{"hop_length": 320, "win_length": 512, "arch": "mlp_mixer", "parallel_block": false, "patch_size": [16, 8], "momentum": 0.95, "grad_clip": 0.5}
Rows from expert 12 of block 7, named by matrix and row number. Rows with one number belong to one neuron. Each number is 500 + 50 x the weight over its row's rms, rounded and kept within 0 to 999. All counts start at 0. Numbers have three digits each. After the name is the row's rms in percent of the matrix's.
# up: expert up (model.blocks.7.mlp.up, 16x160x160), inputs 80-159
# down: expert down (model.blocks.7.mlp.down, 16x160x160, transposed), outputs 80-159
up.76 105:480529527509472523472506452503370542523525538493424501522532454480491520496506525459564436544571537551551528467478566524524494603422518583508549506511526511494504596494577456462501481480460563535480475444500518421495493536472491572486487499
up.77 109:486492478455554541512472417503446582491494486477410536483455506566580555510474622503502438562614415474470408515536536486509493557498474520582442614455365449531489571457406514435424539485556466476583521494487468415528504451481599531579496531
up.78 104:494589514583488507417503490475512413468571451512536514431376553455453552518502504436497563421536526464472614541548491507430520408479620482537366493434594515496508484551460505476499446516509398514482453508499408409554539469437481533513478493
up.79 060:485515501538601539456558525435475491503537460459512578527543474591553372526510490442459502509478512494478432561557546554499444473386526454578416469488486469487508493510459428507438509472486508504584448508443501468597634533444496442498491479
up.80 088:556446501481552588550495479471514547532499575491406514494465492609429476472336546410439439439557510495526502477574493578471423466542483518548549484490526530511568464587469495509508563483429534502577391526488478455432498447460582561571547363
up.81 099:467460514462538496487458435473404473499430510466453438496541553462493496524520515451519549425448513530483405534444513507484531378562439452501448453498510545562491596491443495404558587412516501504455483510450477422466508494539566405480574390
up.82 068:590556485527427486494427512470411600530550511514485541481491527523519512546426444500493462497428541452521550498466418607514478472546529478493482471447539429550533523512517591512472488425540564413482518536511516401499478454405459558482510508
up.83 098:430497488373388501551491546568505564518538489470486462500550444594507525525567503488456472552462496558473440538479455506471546484547444415499460510459487506509458459559472601521514461438500463539582409505455477493494419484428494558441494464
up.84 104:516532537532565500499502551473548572554618497533516519560570549504456473489461372440488542532518474547519586496505520510436451509508528563515419546489528469481404442505501481544477448545416485448364425592368456431495480541446506515574575474
up.85 104:447552563457522524495510521493491465507451508536486445466565586476501544416545524388591454520591396499579493516558447521500500579511529443548410567527500541444501582549452522454581463490533497497636499468518549507436512515487518543451515397
up.86 113:543550472447522489522509438544511392483496538475612584461473506453483455479458482462485481602462483387533484511491492408456535571509574509484449475575510513493545458553391522448484450498504479510531492439518455374517456466517479493528426449
up.87 070:441488549576432458570396436477491489557517523556507478571408528553466492541548507581525432474608492567565459546541564475510529500509406495511487474477528477518442397567440538527504431413495491515506487483471574522481517423502507482440559566
up.88 106:423499550383483432482560569443497470625613438475515517487556564471500511547480491475488496542527523575467433493530470546475487617561483451527536487445554554434514506582485416487384489567574404466559504489463445491504464439503524466495512515
up.89 085:539493488533532460600445437354468445481407607508512519601593449433498492528501553537486451535532454561505511507501465420509477565453516531466518454432534539430544422488441606533448424518431499461481505523426555516485488572481515553423490530
up.90 089:440537466419509518485481422591545464505420497478530435537477479479441531531583446393492576546540587572532534543590444452478479491379445507567478524483423512460613528461483578485509455521487442534488482472556473471582534420556426480450492524
up.91 107:606515452521481560519506520503495446518489505535528442523487464436497510517500504464391401529527526552481509483519600455487504435378502396468564443586530542512533513488436460464474533541450511472412411554520541472514469513513541580549426499
up.92 106:542546419507466520482535561581475547457442459521544561500453447584514540511540430494500497504536498515534511548571568476560537475459409460466512562556477525521534555523451442520543539450434552587546558437577450488439487502475626538578485473
up.93 112:565621550519502502460455490614470461489515499515461491517459443470495580466503471500523547541479532483546480517553483406482493531557511475486567522577547499445420536408438495566457488550587496413565513501557513450504528478506467453494539554
up.94 097:436473530550574468562507457537530446460560440529533529578464438546553509472436508481523557464424396593504467511541453487471531477510516375514470450528517535532546539457438528514479386519496547553491525513512561472472460581550480576520478641
up.95 093:514505496535510481476507543561473444576469417468474504445394506562594550481470437460462409483432481399538510530481495529561552442450505544594531416500439570478462453563463549519464489463548429594410397518625480474551509480601554493518529584
up.96 100:577544484452573462449367552568553425489494571485565593511546499508600483515513453523485520566478499426397461407414526489560481462491438507489568552532540602568488445478461449554505505495460457536509600484499592494493492517517442507448546510
up.97 106:608539492432424480541538471399552435481392515568415519549509521478556482468516503482529439501455571484557466472480492520517556495491551485392572481508405511564539536492461494561476534484461593538540562459457550476454536478474486541551539505
up.98 100:513516455434532415495489542485596367473441526494625417426476453446403411466556456457546532461488583474446443525524562529535507572589451488456516510425511506559481563437604494536442494552569449469518394545489544519487508443535495487517526572
up.99 109:456451486479585403462413427510481533548476515399492487480507522605437499597484549504569511476536521485600494507498406465509516515593500394483492586548559517481469579407484413449388495448411497447538449412550502494504402401473480565624496472
up.100 094:550564492471512491525487420401587479517471408457536462572556590449498525521406577428492509500497534495455417585470510395561541524506528536459533443446492501547549538518600503498483495555541532524485464480446522445517532512559477522509426569
up.101 114:531443471507567452483499505522602466457512515469411509458493526439447458549527508337566559509501481537467475510531497508539487508495555519493399613488515543544495576435514595475498549521439426453506508493523416514451448502493575533502462439
up.102 101:499526511499437415480499442483502492400527530470551428488455515507482501471398514430500461617434485377462513535508481596421447514454478468504403519535538456481469532578474504502494554466478529437355469482484436544504470492489541518486422501
up.103 101:537538524599574547517438612501511460493521551546483446485473532594539445530484535536536575390437573492479618592567498468520414491507495440465549639559466493538530450488597512537502524540613500466438517509374475480515462488532450487553481516
up.104 104:550483462514546527515466413465547453520540504510403567507484507458500455511459522547457490540543522538527409532424444530496555503461438514569557515563514412495493493558342520512429470424501513583546380539451558475575543542475532496459523451
up.105 097:468558521511570427502563517463479534537526510481447464413452529487494503536555540468553490519464468516509469535542508495475492508578585444534496548450551481556518520493521594498592467546445432412512434532567435500472541483518552513519535513
up.106 094:599460504478543477533507441470407472564451509474549497561546431516584458535530526486472538483554512495549502504525472578430487470590511516554456610503477488526535548517598568530569497436566557519479476527554453514549590552475546550446514496
up.107 103:498379444577489589474470358496585458466515444456485535510501525477478434468400513510561584580526578485542499451490511541582549478506585421492481451503518550521484538556586467520461497488487478409452468478459512529486570476436436474428595526
up.108 093:529454547561459534539467532399525390407566496494496526490463535505496478534529475546544474578475486434480480485429565582515577343503606475503480493402502436373529472496550459487493529367498599437447418498487568503498487445473514461454516591
up.109 094:464532510473501497495563492461510471475433583459531503456522511486488457508467543388521467468542519511505465518485496494444450543475428426475533378494485495477395560504415506515521549514534426568587467538553459534582460572476491502518440453
up.110 087:447475508495482496461494478459491488490418534499491420531557562490474484531478473423508514545453364487544418512455424482426430496548436485594452545503406507506570443495487463449448496494547581507480545500456509542486431560533457504441471432
up.111 111:452467475549598445545440547470496415481380495538501518484540553531492476505500474503611553484448474511403441473461498520547462438536527519523542445431520471493536515491438522468542537420470490573400527590543526557556469480472568463474576524
up.112 102:516442508534463542495442509475506595456491489614548505558499511507519517546533476461488484426452462508411554485458402490534425502480466541483471474515485538497486596469510479512534463494421520526513463491489534537510460531493423598430600517
up.113 100:553594450522605451470456540441589469478448464522539524564504504548550458529522507555595524551503455509463560473458518452481514539492549452435507519528521461500546564490510482550494576553413595478520456482453416429408577511590432432528501447
up.114 091:466424529404488544518465526468524508424553566473509418427382478546522571500479500584590498527495535478493498452570477564519467428421490552501451495424510565447412512455493529549529461545475466492472431482445540544555517466432457483516575437
up.115 116:474514444500550409478472374460419499574557545501482542434545480530468460518513487571494503415438646475457544527402557480491530486593466439530517465469639610402563420482556446521526538632461347453509519448536411465445505614504501477523550515
up.116 101:590545381505504478470512417587527474426544554420556471508450470514548526503472561605565485474455425492464463545537483534578424435405559495480567523450545519416501414466467548521467574476498575491496539517428523523507482519482417557402452471
up.117 101:480516555527559384458408512503563549459570512508533392516587530577496602419477406502513517494522460507456483484490521474413486495515596567451556484517491456544421519510524522508555550458540538485491466550484551513497519520500491435435484495
up.118 106:536364537499498521504466520505518418477476484618485526404394510544486591507426464517473540545389547434428577455458545479463505553500419547535558515601481526521492490556552474550523510519498574508480456530516550497477497428487492526540472527
up.119 094:454495480441489482493476492424471440455467472464502563549481551471372505455467488361516504449529487404426479508409454582457462432383461479516503482528548437533548457487448496445520494491552420446397492491478509448450499473460478346476481467
up.120 084:582487517509498514486420479494494496501525494578532508452602555548478327508546536558511480499435536467452486490563503542524476481497535451496481441473457553503472495565577606485494450456445454505470449519540583441454526466542475427528437512
up.121 091:523496451466563396449517588403489543496554545506547532597500433558519522609476462480501430534577471412437470495427453447429459508466498524541485492541503551471513584538476479477450527552438511571492557453411465603495526547514478527460479544
up.122 097:582465431494549509537525467542506539399517478492547529527468507506506381449581410433407456499412485452483422515566412469473554428486512517431444525470461542569502482442467614496504575520442510552437462547477599527553432524468513558519449477
up.123 106:541494485519372467432552465562461543421484477503451630584550548449596574522510566526573459496588481511571456525556524442504527445542492551473483507445499421524436554527668539487497531515531566458566627529523470483519494451480404491547454576
up.124 097:510546547510472544543586412494471535525483578492500515435502481492537460460444483416397486465456571624525523502508526620396582497562483526419492577498523496484417536484508538541458479536458556414505493474523533456495568474477476473427487569
up.125 096:498441410519541557519474514506528511561615432522498504470439584581507615375402494455436442500519637442516534476413587438510435497500477513485522454497532425528546545458416559519614518504517526572446446423553481503466631490455502557484402580
up.126 097:512502576535546551534475515526430604470405553403504489470503488533502536482530526582528533539522597470597508501479473525465497458586387494431498443394358490512491491594433512491492511505513529531471498467455521527403551428523467515482531520
up.127 106:420428488532468463530549631545454503492603495497428520491537517530537437512603484503500517527439529492553463501532512506519578542500477455453449531552549473450546551544438516492552389577556499492495510496492494519545532604446415462531472518
up.128 113:541545470415510589501485508525526551518508548504592447492423479499435524534473439534485518507588471448589456547376413561641472585452470484474475454505545584520498460439535494571475429598446504541479423499525545449447471522561515522459530481
up.129 100:536468485478461556399489433517392568502465426474533503442534505436421515441502530517438608512523335482525497463429547469586538474521439529556518526518455524521559543501522498476372455480504477450495514530485577454503530453486524539456480509
up.130 109:519518558493427462494432484517453455436448556512436565475438534485426438571472419427475518502410586463471526594509543497574485452502537391556586500542513436492471557465535546551516522437508395461496540473494420446493530490380439456524430551
up.131 095:423523511560509557546494551521567408488466499485465444433489522551499459571556504525468501482463558524562384522478431515507533565456520470385547467502456501453500532553457445489463610599479475499580531537451481482509559468464376446435492493
up.132 106:586506533523482512462484517444587587477491523539541583522453489538495495490504419448507572468526520537534497504477472528548455549457551443486488399552530527441552502480542490503490569550492561466518523519465298505435497510525535503579529534
up.133 116:542456430546475548455451452525483503528628599529520540490570466508546514554441427437479495535444503574479498572574438451433420471517524570500477554519509586531496479571606445556525500503447460497485456537622538509498476531518407531434505487
up.134 104:506465519514483481392563496451482570479555504509527480513508470597426494508604496518563563487416579430549484528503541421472483453519526423484501519531459479572401507490584504490499524458597420476559520461592510428507404469452563421542464483
up.135 113:553477491498538487412510517480455483524463466513514481484512517539498571415513541487496510532490541402641513489543552490491545466457569472438561599429511514446547464423437466464539488463461502519495548506470514493492458498560560532637478512
up.136 099:447398529567488467485539533418505506502564504534516523446551550489607344368497564498510492409506516486546440473585569433442596512497552537450534527531385556409437460517438480509502518484387427416522452482466519436462501493470507528475492376
up.137 104:531512434528473439549492535442509432526498488466592635552468560566505462525462564544433582538504490472472445461496525530460523573448414471398546427518593513453496504493485469585540590443556481553569486440510533435457512584461465506551467501
up.138 101:498405529545498485520534571513486560488469468564365523507470455511564467524520519489472601500449431430534604579411491389528538482489514548599551587433466462418449526469389477593542521509578513608534516512469457444476484507520607463370482478
up.139 107:539427479466504489549551419516519543587468486471431502435484485512480525426469480510497532471541531526501513530507494417554547587511464457526502446462564547484558460530421618535634546455570603483477609424600521443422489509561543501439562407
up.140 104:543512549484469438519536530482494536541417447477503535501566569461456532588546481520543520535497435440556545516547523567364528519574464486504422478483499515547607515535590572671454416493451527539524536553603481525497540559525567511478501445
up.141 099:548543631509499419484477557435556515562467518519579510463581527424564506574524532498559468489512448499548550498524495480485593512557426616559611455494461502566439536500412411526425559547455540448474483397453502412484588448559448495513515506
up.142 105:452434496566540471555541595581512534506489474532492481450563442448393564506579543503476590556481438474552567495478501447567547485528489509540479459485460501465582500444500452390415502515619577538498599559535448413499559565416554467442517500
up.143 094:497463474464507534515482429501450461432556479563502517497466480496485582528427513454509539476521534588553456430555531518541496434553389469538703408525527435574522460404490487487529544509506509554502480558500429492549542556598544501563520562
up.144 103:568528424563483525482549479553475481470487509484557465485453549473549520532505413474398533498508545587529468487536440521602513442563536502514559462558493521592514508516499509500493479435454535535472514492520467515515381467427584500370421525
up.145 092:530604507533486471497458549543590443481524412503556611502587483535469430520593470462509500544531558498548405536546474556504500484568503481448481532536501398397503494560495520538475474529524498500482482410487506599442507427510445499511578523
up.146 103:585480535460559488530503474576385428461438409568473599516399576571482447554505454534461425449540553485499501578517471554508451457450526433483426504436438569470467522504510491549463534470512504482543565457512491458543383463523441588513526528
up.147 105:489375391497539509483554432611427457467548552444503464549490499479519488552434500521449459472475496545587482465419486535531476486362442502525399514496365523498462528557496472451601526588469478434489431479541467509468455415573601499503516486
up.148 113:491493474462512405494488531445521535521501489489593460528603491546548583520483476401464544484532510590457533521483507462523514422564485499463520428472458531491537390487533511563397630502489485441504502492449486604626513477424458540535536539
up.149 107:568399485537548454508553413470454576553497468530475520563558546482487466370452431432489530448512521490551509587493515533491504551572520517479548462628551491423458419578617566505613485455451555454554477484536470509437481520563514533393580454
up.150 071:506356545493512485483490487402399477586504542404519540610552539419506541557485507509519466551530507511515459543483416519432558517488504519405476418490442500445536482489439512523504490535525535464491501572470540473435460473489500524464515529
up.151 109:554459429506481588493460513436491529494436448495591502590442510420518481535400462497503594383512467388469519470490515533504429411506486482561463519445454518529478541420581559471489495464513542478409546486527506497486485469420523469544523542
up.152 106:423428512575466457538481536512564534465427592540546580476419508518469431492447464507368514533579399483467450510545571461488433453534513556472541460397468514454493495502469529441495450465519551520500478486503474490381564490560495519539490516
up.153 108:465516483514507471518553470591430483533528526449554482538474488542543461470568526505536460537463586533573463553485545378530499502414485541522493456498430444564549465438473488529453378502615535497484491507451570450582486482589507522415491380
up.154 114:476484467508495479397467492541483599466467587485564430541582460401445607556588514453505551537481446438522409473492577454463430543474515539621488473599398575513520482413517471505505447528472624499488541589458511497583466540564509436448553496
up.155 105:485467558524476458473350518545515506433597401544524420542498436406571472539513560558486573578454568436429564423408412469516551566512507499521456474491559455411557513529463475482539531430580473471422476485560490571501473487493540567415476530
down.76 097:498573459460516461434608567430506510429512518437487390557521578469425453528534571522592430450433581519498520460472491485534427503444547472474539470575467567492539504533435508454529491566506552522466479427464537441592529479558471408536490509
down.77 100:541554616544583555381572507517507560490529541578458576462483511495474467453552429481455512539437558439527565388525555585547501561448440443511493535532471480438487530462450542445498513535545504478485448541476561499575492597442452486546527402
down.78 100:414564562450482507526500481519493489544528559473529461580495522396486589502550377461620477533508466389465587526459547474461439533579457465498467468504455470556525578503549505416436549524503408478483505516535514529548481459584550528467601458
down.79 073:499474478493523496496436481535506585445444478478581591479421492446474510554574474502471501504555562497488445573441555527420443445488454490479467538492439532526522491613475491536473592479493496487445621490597470470393494569472455517509550397
down.80 092:481584491533510400493457516469482547537538463507403582488500474522531445487454502462534442498462435512568484558459423501532458514450483423455431384552494551472541591578491529447467483539598450541511566364500528446553496508569513563570443487
down.81 096:490566474508504543526459539513490496515542534467547470458497529510405530554485533609478569619394466458407494462479479525541599573466418500514534488570432443439458399529487475482521500489485457510610580504571463457492486603547488498466531429
down.82 073:369562468460471441568486495429529508504471510446519557445470468520497522455610508545549529413515478468525561542581548482438436491476484486528604454468471515530535513514559528470553522432567565506412458454468525465489472479518484496566540467
down.83 104:540428431521552571553470501564473430518499463520548446543498478449475544447410471459505470586557468551613464440479567406504572514502510474425448468476515449487443561497456516470380548557626450436504493505446587535450459508493458500558403525
down.84 096:447420470468430450530514436547422314501562485422511535483529520506505559493542489532447521488399507486435478416597499488464478532499426522435602480533492499390457505446485511544490531528502558488432516472486558412515523562473457414489523470
down.85 105:517513426590521596453564585487511451605502552468423378497522469536499459509510605524492505478426494589422401489452455544477484483482481514479441472571442490403534474475513472507454481517537464465420558468620547515422586592512406550502480450
down.86 103:457499505416395475507454506504454541546498546585525509457531464481517521522474554457544521472531486467627504483552563536573447517527447523464454477532617408562483506510462495412566540418453456529577506433552453522410525468558544489534656515
down.87 084:557470494491489489413486583579518533500510437416430540459512480507582486488559579547451466510482407453573451492469495416536462539529591488525481530364470537540568494418527441458538525511575540614404475524534515533475512507564422570590448477
down.88 104:467495430483475484499528462554477510524486603483519433482494514455554564459442427519463543444579379507558548503465555474505478554487534414401458592628552503526465526454357496535559454431572432449481445493566494498412500528604536518456498392
down.89 093:520549507508493423509562532442450527528399412500525484474382513479547490491527498491415459424585539497503458534537491503490498526506547509595508505476460516482442585427468416497488500565520511548461462481442562521560529458439575534490622561
down.90 095:393463510506424510567522519404542457440576511479597505582526441544522520537524551453513510561515551461560472464491584557553479598552439567441507536482534455508406558486484562538491444497558496569498541446469439460461498566512400543546523512
down.91 107:505530545423436523438497466509555473534478467490586523497497459456499610454524511473548591485607481499493456499520487451537486535461454501528456474501592526485486518565395531547517445402530471512490501536539611442524478568451509423475549413
down.92 098:526440494509480423585508543538500496440478474561486569422437457506494518500621483537565502557568541573544516569513524427377522516480491422520451481475642513469515479466525553460550477491491482495553469593431534537571600516543481413454588422
down.93 117:510448478492586574567485550457521514581454430568517505480422509472355534407544548495480516536424586502480419493534549510571484459491493461509520453484486521482584479438409491602426487411579470512452428392441521443499533550474564525505592501
down.94 102:552463479505462456478464406393449446524450523533502515505434424510489519418562514397504548516524478478369514495473602523527518499487502574453478449543479538582412489451470478498517414597477518470483507466513478551520529512313560444501603468
down.95 098:484524590388449483530530434490468465512527552486504486515471488522531464465488431555521424490595486607445485448466509514472468375466454472495385607425515491506554574500423539520587410461480427457480487432502463500423468503430485490520431566
down.96 096:427346521561466491528521560408554607493546482513539527473493440522506493492535576457440490442440481539450459542478433512481447469500492430513472570602419476443495483506481546548528492517533478523426526483503482516493523523472499435513564508
down.97 100:567400426461573442527416445525550491537431522500506438480553453528551487455406478515449518566539411479449407498446471530542454511440471477507486489519578448526466454591587423605512480548470458462487545484468530513551566471489534398506519409
down.98 101:513479424570499327489508474535524423454458504575531565537498459485528483577561556503447520608552501516462520567545598509490494467544446495545400508482500520570468493544647473494456448446547634538529489518517528491534460560521453492545491488
down.99 113:519408511594546505526520546545465457537504498492452463493534473459483501440523424492461501523502487401493515549433532581524539577478362590595489509566509527476587582491560503424538418462573559457502459426521468543455545512444517500475596515
down.100 108:490496534492497406493576500503526478419532557604512520498542466481501507513568539518502588446518414609460590527416527434459555470555512536495490525510502580563563453507463456515437515509459476553557537500465558529528456461506429587576411377
down.101 110:499510559596543485475638544468513447432500563466422447535497508485520548430440464560472534561565556533480597481393438543420507519490531538562444466557461411578516443462465489470440406558550504413507513491516511555557511524394540520575516497
down.102 092:476476449493440407545507440587513511481422558492458595502479466444454520499523462477453414535550456496492533548525562426623495524527424446554539501419458519439456482473530485518383450501427496511552529549525495478493463534482419421394457531
down.103 103:496555613529454484485532487440489564451549464385575462570529491400506463522522530562447600469457462487448510504523506545431464421515551549525506533494486465550486485498503490498426465458519544484508586443461528431458514499535542542439470383
down.104 117:401638497386507483519450500564482500451459474545395534478500491502509502494443507469474470509493483472506482492565481451528517460509433546488430583432521521454561474499506561514548472457463594549479554542429510577589546510592521489497454508
down.105 095:525466469469583450642499571524543498514481486465465603511454568532409498482466470598489520542541434562446449587549520589591475552459447455487467459553550525532494507572482458464524466566457470458611446426531506459507441514615462480464428538
down.106 097:532511531492511574502578482513511453477415458527551503384460542587435482485538484566494500513584464490526566500584494481539472510368520506513519511611503542542460510561461540499471603555489585534469435492544468464491516476538462478536447434
down.107 108:492550542566482378525459593453542590443402474532418520514465418542519518471523412571474578479519566465395455593491483497460580477546526577479532493546464449493386546524490522454409483506399504532487616433581523500523601522515494512553448489
down.108 097:534530549456501467515491474572598443511533491518501550435511508447564390446496410552460522501388470599508387475491551453503525544524536508527558527534579579476530459535563451476552516551533557505514496417478521420504476506570463430454533468
down.109 093:568510514548493483565506459506423521547587436481455527618492583473578516505489538466497512520457590504395565353500651493545550502515508508490465557435580445497462503464408476528510436495430519425491485523600490549458397501495521427546443547
down.110 096:489472544542608490515487472437437533507443541573462548429505470498528523596449639479455540604582475530423571466638503494544620575515573509476513447489515481495518359529470443468470523513476474484514533490450454509565435519467511436476525596
down.111 107:506506458563541464511450569498506512463480478500485544471564510498498489490494571512455428540584488514455367486526397554475522546505486574437578564512452556469503524519458489464430472521484504492511618407622453504550523569484578500547499552
down.112 100:541490534547474517471517435582538476457624452515527534486497376506382582482582546510464470561496429531510463541559414485492555555522495445478532470461455458576505487390436533483571568538481442426448472558440496533476544575408587434447536536
down.113 102:459413578499463406565541473401529489510489495599427515485509484413534598508549519498461516452394511557534589610549564450574488387547551487569539458515467502549568445427488524539465514558529368527464494387494454489551469550444530525461545431
down.114 105:471479479480522488472493453501446533522528495528527608507545546504483454482479560590397477363453506465523405504457450526503512390585473457455426459484487452464467532566600526583534469515529408429511544538569442479461507495591516537517495583
down.115 101:532569340460513458541491500479569460498571552367522607508521519476519504530584495519467481459549501452474464595543378568465513523449523499472447515492507531497550505551497519491517504467542528554503517589530470529513519541548560484590582445
down.116 102:522503515483448482509455558476462422451575528543624533459472508515522568479525492464440535578460465499546526560385476498523466547479483496424584504561533444587442460546468474451550400577475508436525422539419555536416491429443393456487538510
down.117 099:538452476497550534542507441470556488502513409604478542498445480487593526471443559535429411503457512521446445511503479491539514457499440428458506444452497551484535498436530477470469472479500582492623536481547506413357495509496501440494528666
down.118 107:438539459560417531457452436466438554424459526430501527466482530435489461473397496448525497388524479551526428519589454519628561486507517596491529487459535453512499547606521480473516449494481484476535482644604434503405479506532575412470544624
down.119 102:537547585451426602412480482508488483490537404472544543454543546450518471577451579446449446486492517477470484525566452463485495519526495556576466509410458435430504459529477461417475434473484526516473530501572505475494495522448411463571646533
down.120 093:569431453547565449512575502423509443449420547547584572573420495505432486507544489469478457505516536471486495518488411523402497433460462489583454485516512312486537609538481619458461510497560450428485537498520534499510474391539483502500505472
down.121 103:538499546482531490371445436527491417547516480463436419464535486503498523402425587443499551410533537512429561478470479379476592530579497502580563550431380490477633415532476534537567512493536478456506526573421573497478458436490478423472536480
down.122 105:468577500479466439577417536568508506527458524627534450476501527445489508524451588493639471467483538470581527522516547502554401500532500487597478448466460535511355419492529526535481467567451459607537452623448515511461541541476561434504529514
down.123 111:540378518419606570620536477465533527481507458474497534547500569627479412454456484500513534461445506580504558505367470581406531448442449460512559515491547501477518496480502519540522579510481492608451504441512611445576550552548451506468409454
down.124 093:560500533545473398529592475471547447496532524474545477431518529501440472566585453559428512446505499539477529525488536436440571563469497519523535457479503435436559506498582585441462517536516569481388503499488418489544511474483501443527524514
down.125 090:474554543479496454463442467439430366366507660485444492497603489531544532462458428538537496531560527411546549549527491596546465498512536509535460496515535446596518514515438536511467473555463468522471520379512566484582387372467488477466459499
down.126 095:434517510416437424512403611519495555465424496545529440468532449505536501595551458490467422532548514471563541537514490431511452594508469502538495521481557457556541573531641523499479520504490550534514526520513485497453552574431505393481555498
down.127 096:526476481505537525414615464481485496451525531433541486493477529510502471586442505491455417491375511479533514471528481486500526483449450565449592605525499474475484457452450531543505608512538504424527470450596590442451443510445425493449483465
down.128 102:529524536537532435500527507431519498522482543588560443482507545559505491475479475539499473484481514476520490543368559480465499603509570547583406533459520469554608519553364532511512516420432497399599440448459494525510446548534493473496590587
down.129 107:540553516554464439531548554573424558498537485482553524491451497549520511566519478402489479461517542496467553435598426480521507493479511427485393445571540522562510483594472513541477531505508423535461398513432551533507421543514590507561523334
down.130 110:512537536570533523527472512450501472454556506556444501503407541465479451498448348571595567507453481434502536458493479501462437458559483481519482560452482508470603482438617518474443458575524542536434482474447461436459468513518577436468549628
down.131 103:399618484511543605486480489527481514524554512518472407481458502535543477550484482460477512493490500448552447515518470433447527439560499468468565468549557552486610474481583440550552537480515527469500504534664528541429520426592491554524408427
down.132 104:457533571468530457478475468536595546473450590420520554484495481482446534485499492509528418526532510494443491554529488427517431389688430555460483505582458484475469556496486498545499487542595470463547512491452508477525583598485560504502479521
down.133 111:555502423615569530707486443535533469637460429414573468524495495438459557481526586559503561462531494474408577489422427468554484510537555506548454517469500496528529489447551558432533469522525573566571476561491521531454558551539595507526542592
down.134 100:439404511558519535532568559587488500511559463464485590471534550414520488482580576470464480451536504496580465436503570481470428583453447603491460508503558578403478485526552554431408598449445516511492418470393505480477488493517564519440503541
down.135 109:489421528597530508503490518477524545532565479509445534525424430431420477533538494510580604605555563491538482517517529454504567479495548431533492518445512444530502540525547571422439506423529384571496543403438522430498398516501513463529431517
down.136 097:552514493520562526494586536433566467543530457450435599497460483437544528505511491574453434486473528512532569576512442628510460464526502548491516475567468439413465505495582612588505521535505483526567583516502487518497473454520511436526504559
down.137 104:505473520429444433477550512560486562485595496511525468441485456511449384539487544520530427439471558547480512514541641529379528474504522549465428572441544429512485468467497508477450521501528491481460461483619480575354502405543538545551490488
down.138 099:488539522533443491506524573503472521526518503445441472450563485524460540465494517486599606589463460556627494511510548492555512494550526521441448616525569457611396576456424432610484521430573529451516588504517609543542459478526542552520461487
down.139 100:564668507528418541467440544487512476405629480522455527568451492458490511504538409481481508460508536456550490457457443469535468545491528570538460547475535505440535436557515552403427482487447528448502421402512431557631551529537494432576464579
down.140 102:536453511591470541636509487484473474524412578494496490398440486499470595456585482582476445489526525634530430438435494595489520476544484508520547454484455456443471534504453559449439602453492484537463469447507339567565471393459502569501505507
down.141 106:520480453537547591441558466501506464478514543489428482432506453568563559424548473537429489591543440547496470538583527540471545502494536452526521539518550521461526583501422429565450562543525563540501543485595452506392527474478538458588514483
down.142 106:475478543474501435488511575508504617599576485538460481519419487506584433527475346483579512503523502551502495458499472519521448544495475455503459560533511452601475497512488460503665478501449448519510484515480548550421528478575512493402501429
down.143 087:431548584516468471412511449458489573489486434582524598674401505578441573496555492450520575504477466482507513459442517559486466408443517483500479564459571526445467479538391510456515395460477560477415444481467416482461487508382497508446545556
down.144 100:449565486542409539538633566526449521539559580444422603442422538532489581514497484516478510473476520473659435527555553479511463545445446501468593477464488484532437549497548446428471519439522471442492405474550473411540609529448502475527522437
down.145 083:486556525552602559422451547438516421541464579473565417623470533525417577490455493555485414467494516478456582577509542386445483407429421533573493486459558440427461496475508478475500516491515505450546546545510509446543556499583524505506447484
down.146 100:521500524413449503589498462479490507458539514483494470624547489444445546473486585551493530481449479533532443459572468597532429575545490600491431609516511491535522516437521519528450573474499567505445576541575553514508551506535524536505526543
down.147 100:498525519595434519489445510465470523565457467540482411554516554556424541497396576505469434425543530490505538536399483522544502522571556496485473593477462471581550501450652548594601497538444487434458439494571424566563417487547533553460455527
down.148 111:556553461530515486425475502607530492426486537498567590486478500483536529568474445441435459530605454567435490532471446521476480536502556470490499485524490452470504491541491525584511532532464488541441550511498471410486473529448423498477595563
down.149 101:556523577453372487522525486492418504492490471440497546501475568552639627491503557508527536498409588507429543407495560471531505549410553529526479455421477552423496492488512499386556571454532543527539490518544513564570543455568465558517564451
down.150 081:452544530483548555553377443426479514459484459524570569613479394588485495500572467476576437499488418419474473436536551413538473418576501524540502569572506456529538468470518494476457478561538497484446488460492516521503464459505555423515504543
down.151 116:459484504516528576555469464554531604541460465617496546550437498497489502506498505431499494607407462469476478507582475573472442516562454557477455461499548526468390547502406444448465504500350514448401439483456533517556558525512563461484500527
down.152 105:469415391484439519556530586516485485481433558544516412578494472589509532525472526484447453456542471486458516441535453534522521526459473495455528465522437525443562527501552458442483471516510462587564573505484476527505421391558445492465484493
down.153 098:472537527473393512473553519493528537459569532498548404356582502473499527564557556511529448536546467545531499536563507494535441517588497507463464475546545559531438435529608634509525466430457455418539469526510545532487469492479406441447551528
down.154 113:535388493411469439534518500413475544527545503457584553536473608536553487501550486489423552541560459569479488541503457391525528469513517448517510522544398423579502517525471454538549478496567478438548477513454564490516408571443353456488563501
down.155 107:485487463497536570478506623488525452476492582473457411459497506456443494510471543507632482445568479526420449504488436479541484512534515537495482510519479501632467537416524491497456518538452395548497513507419526521477519483563522488469507530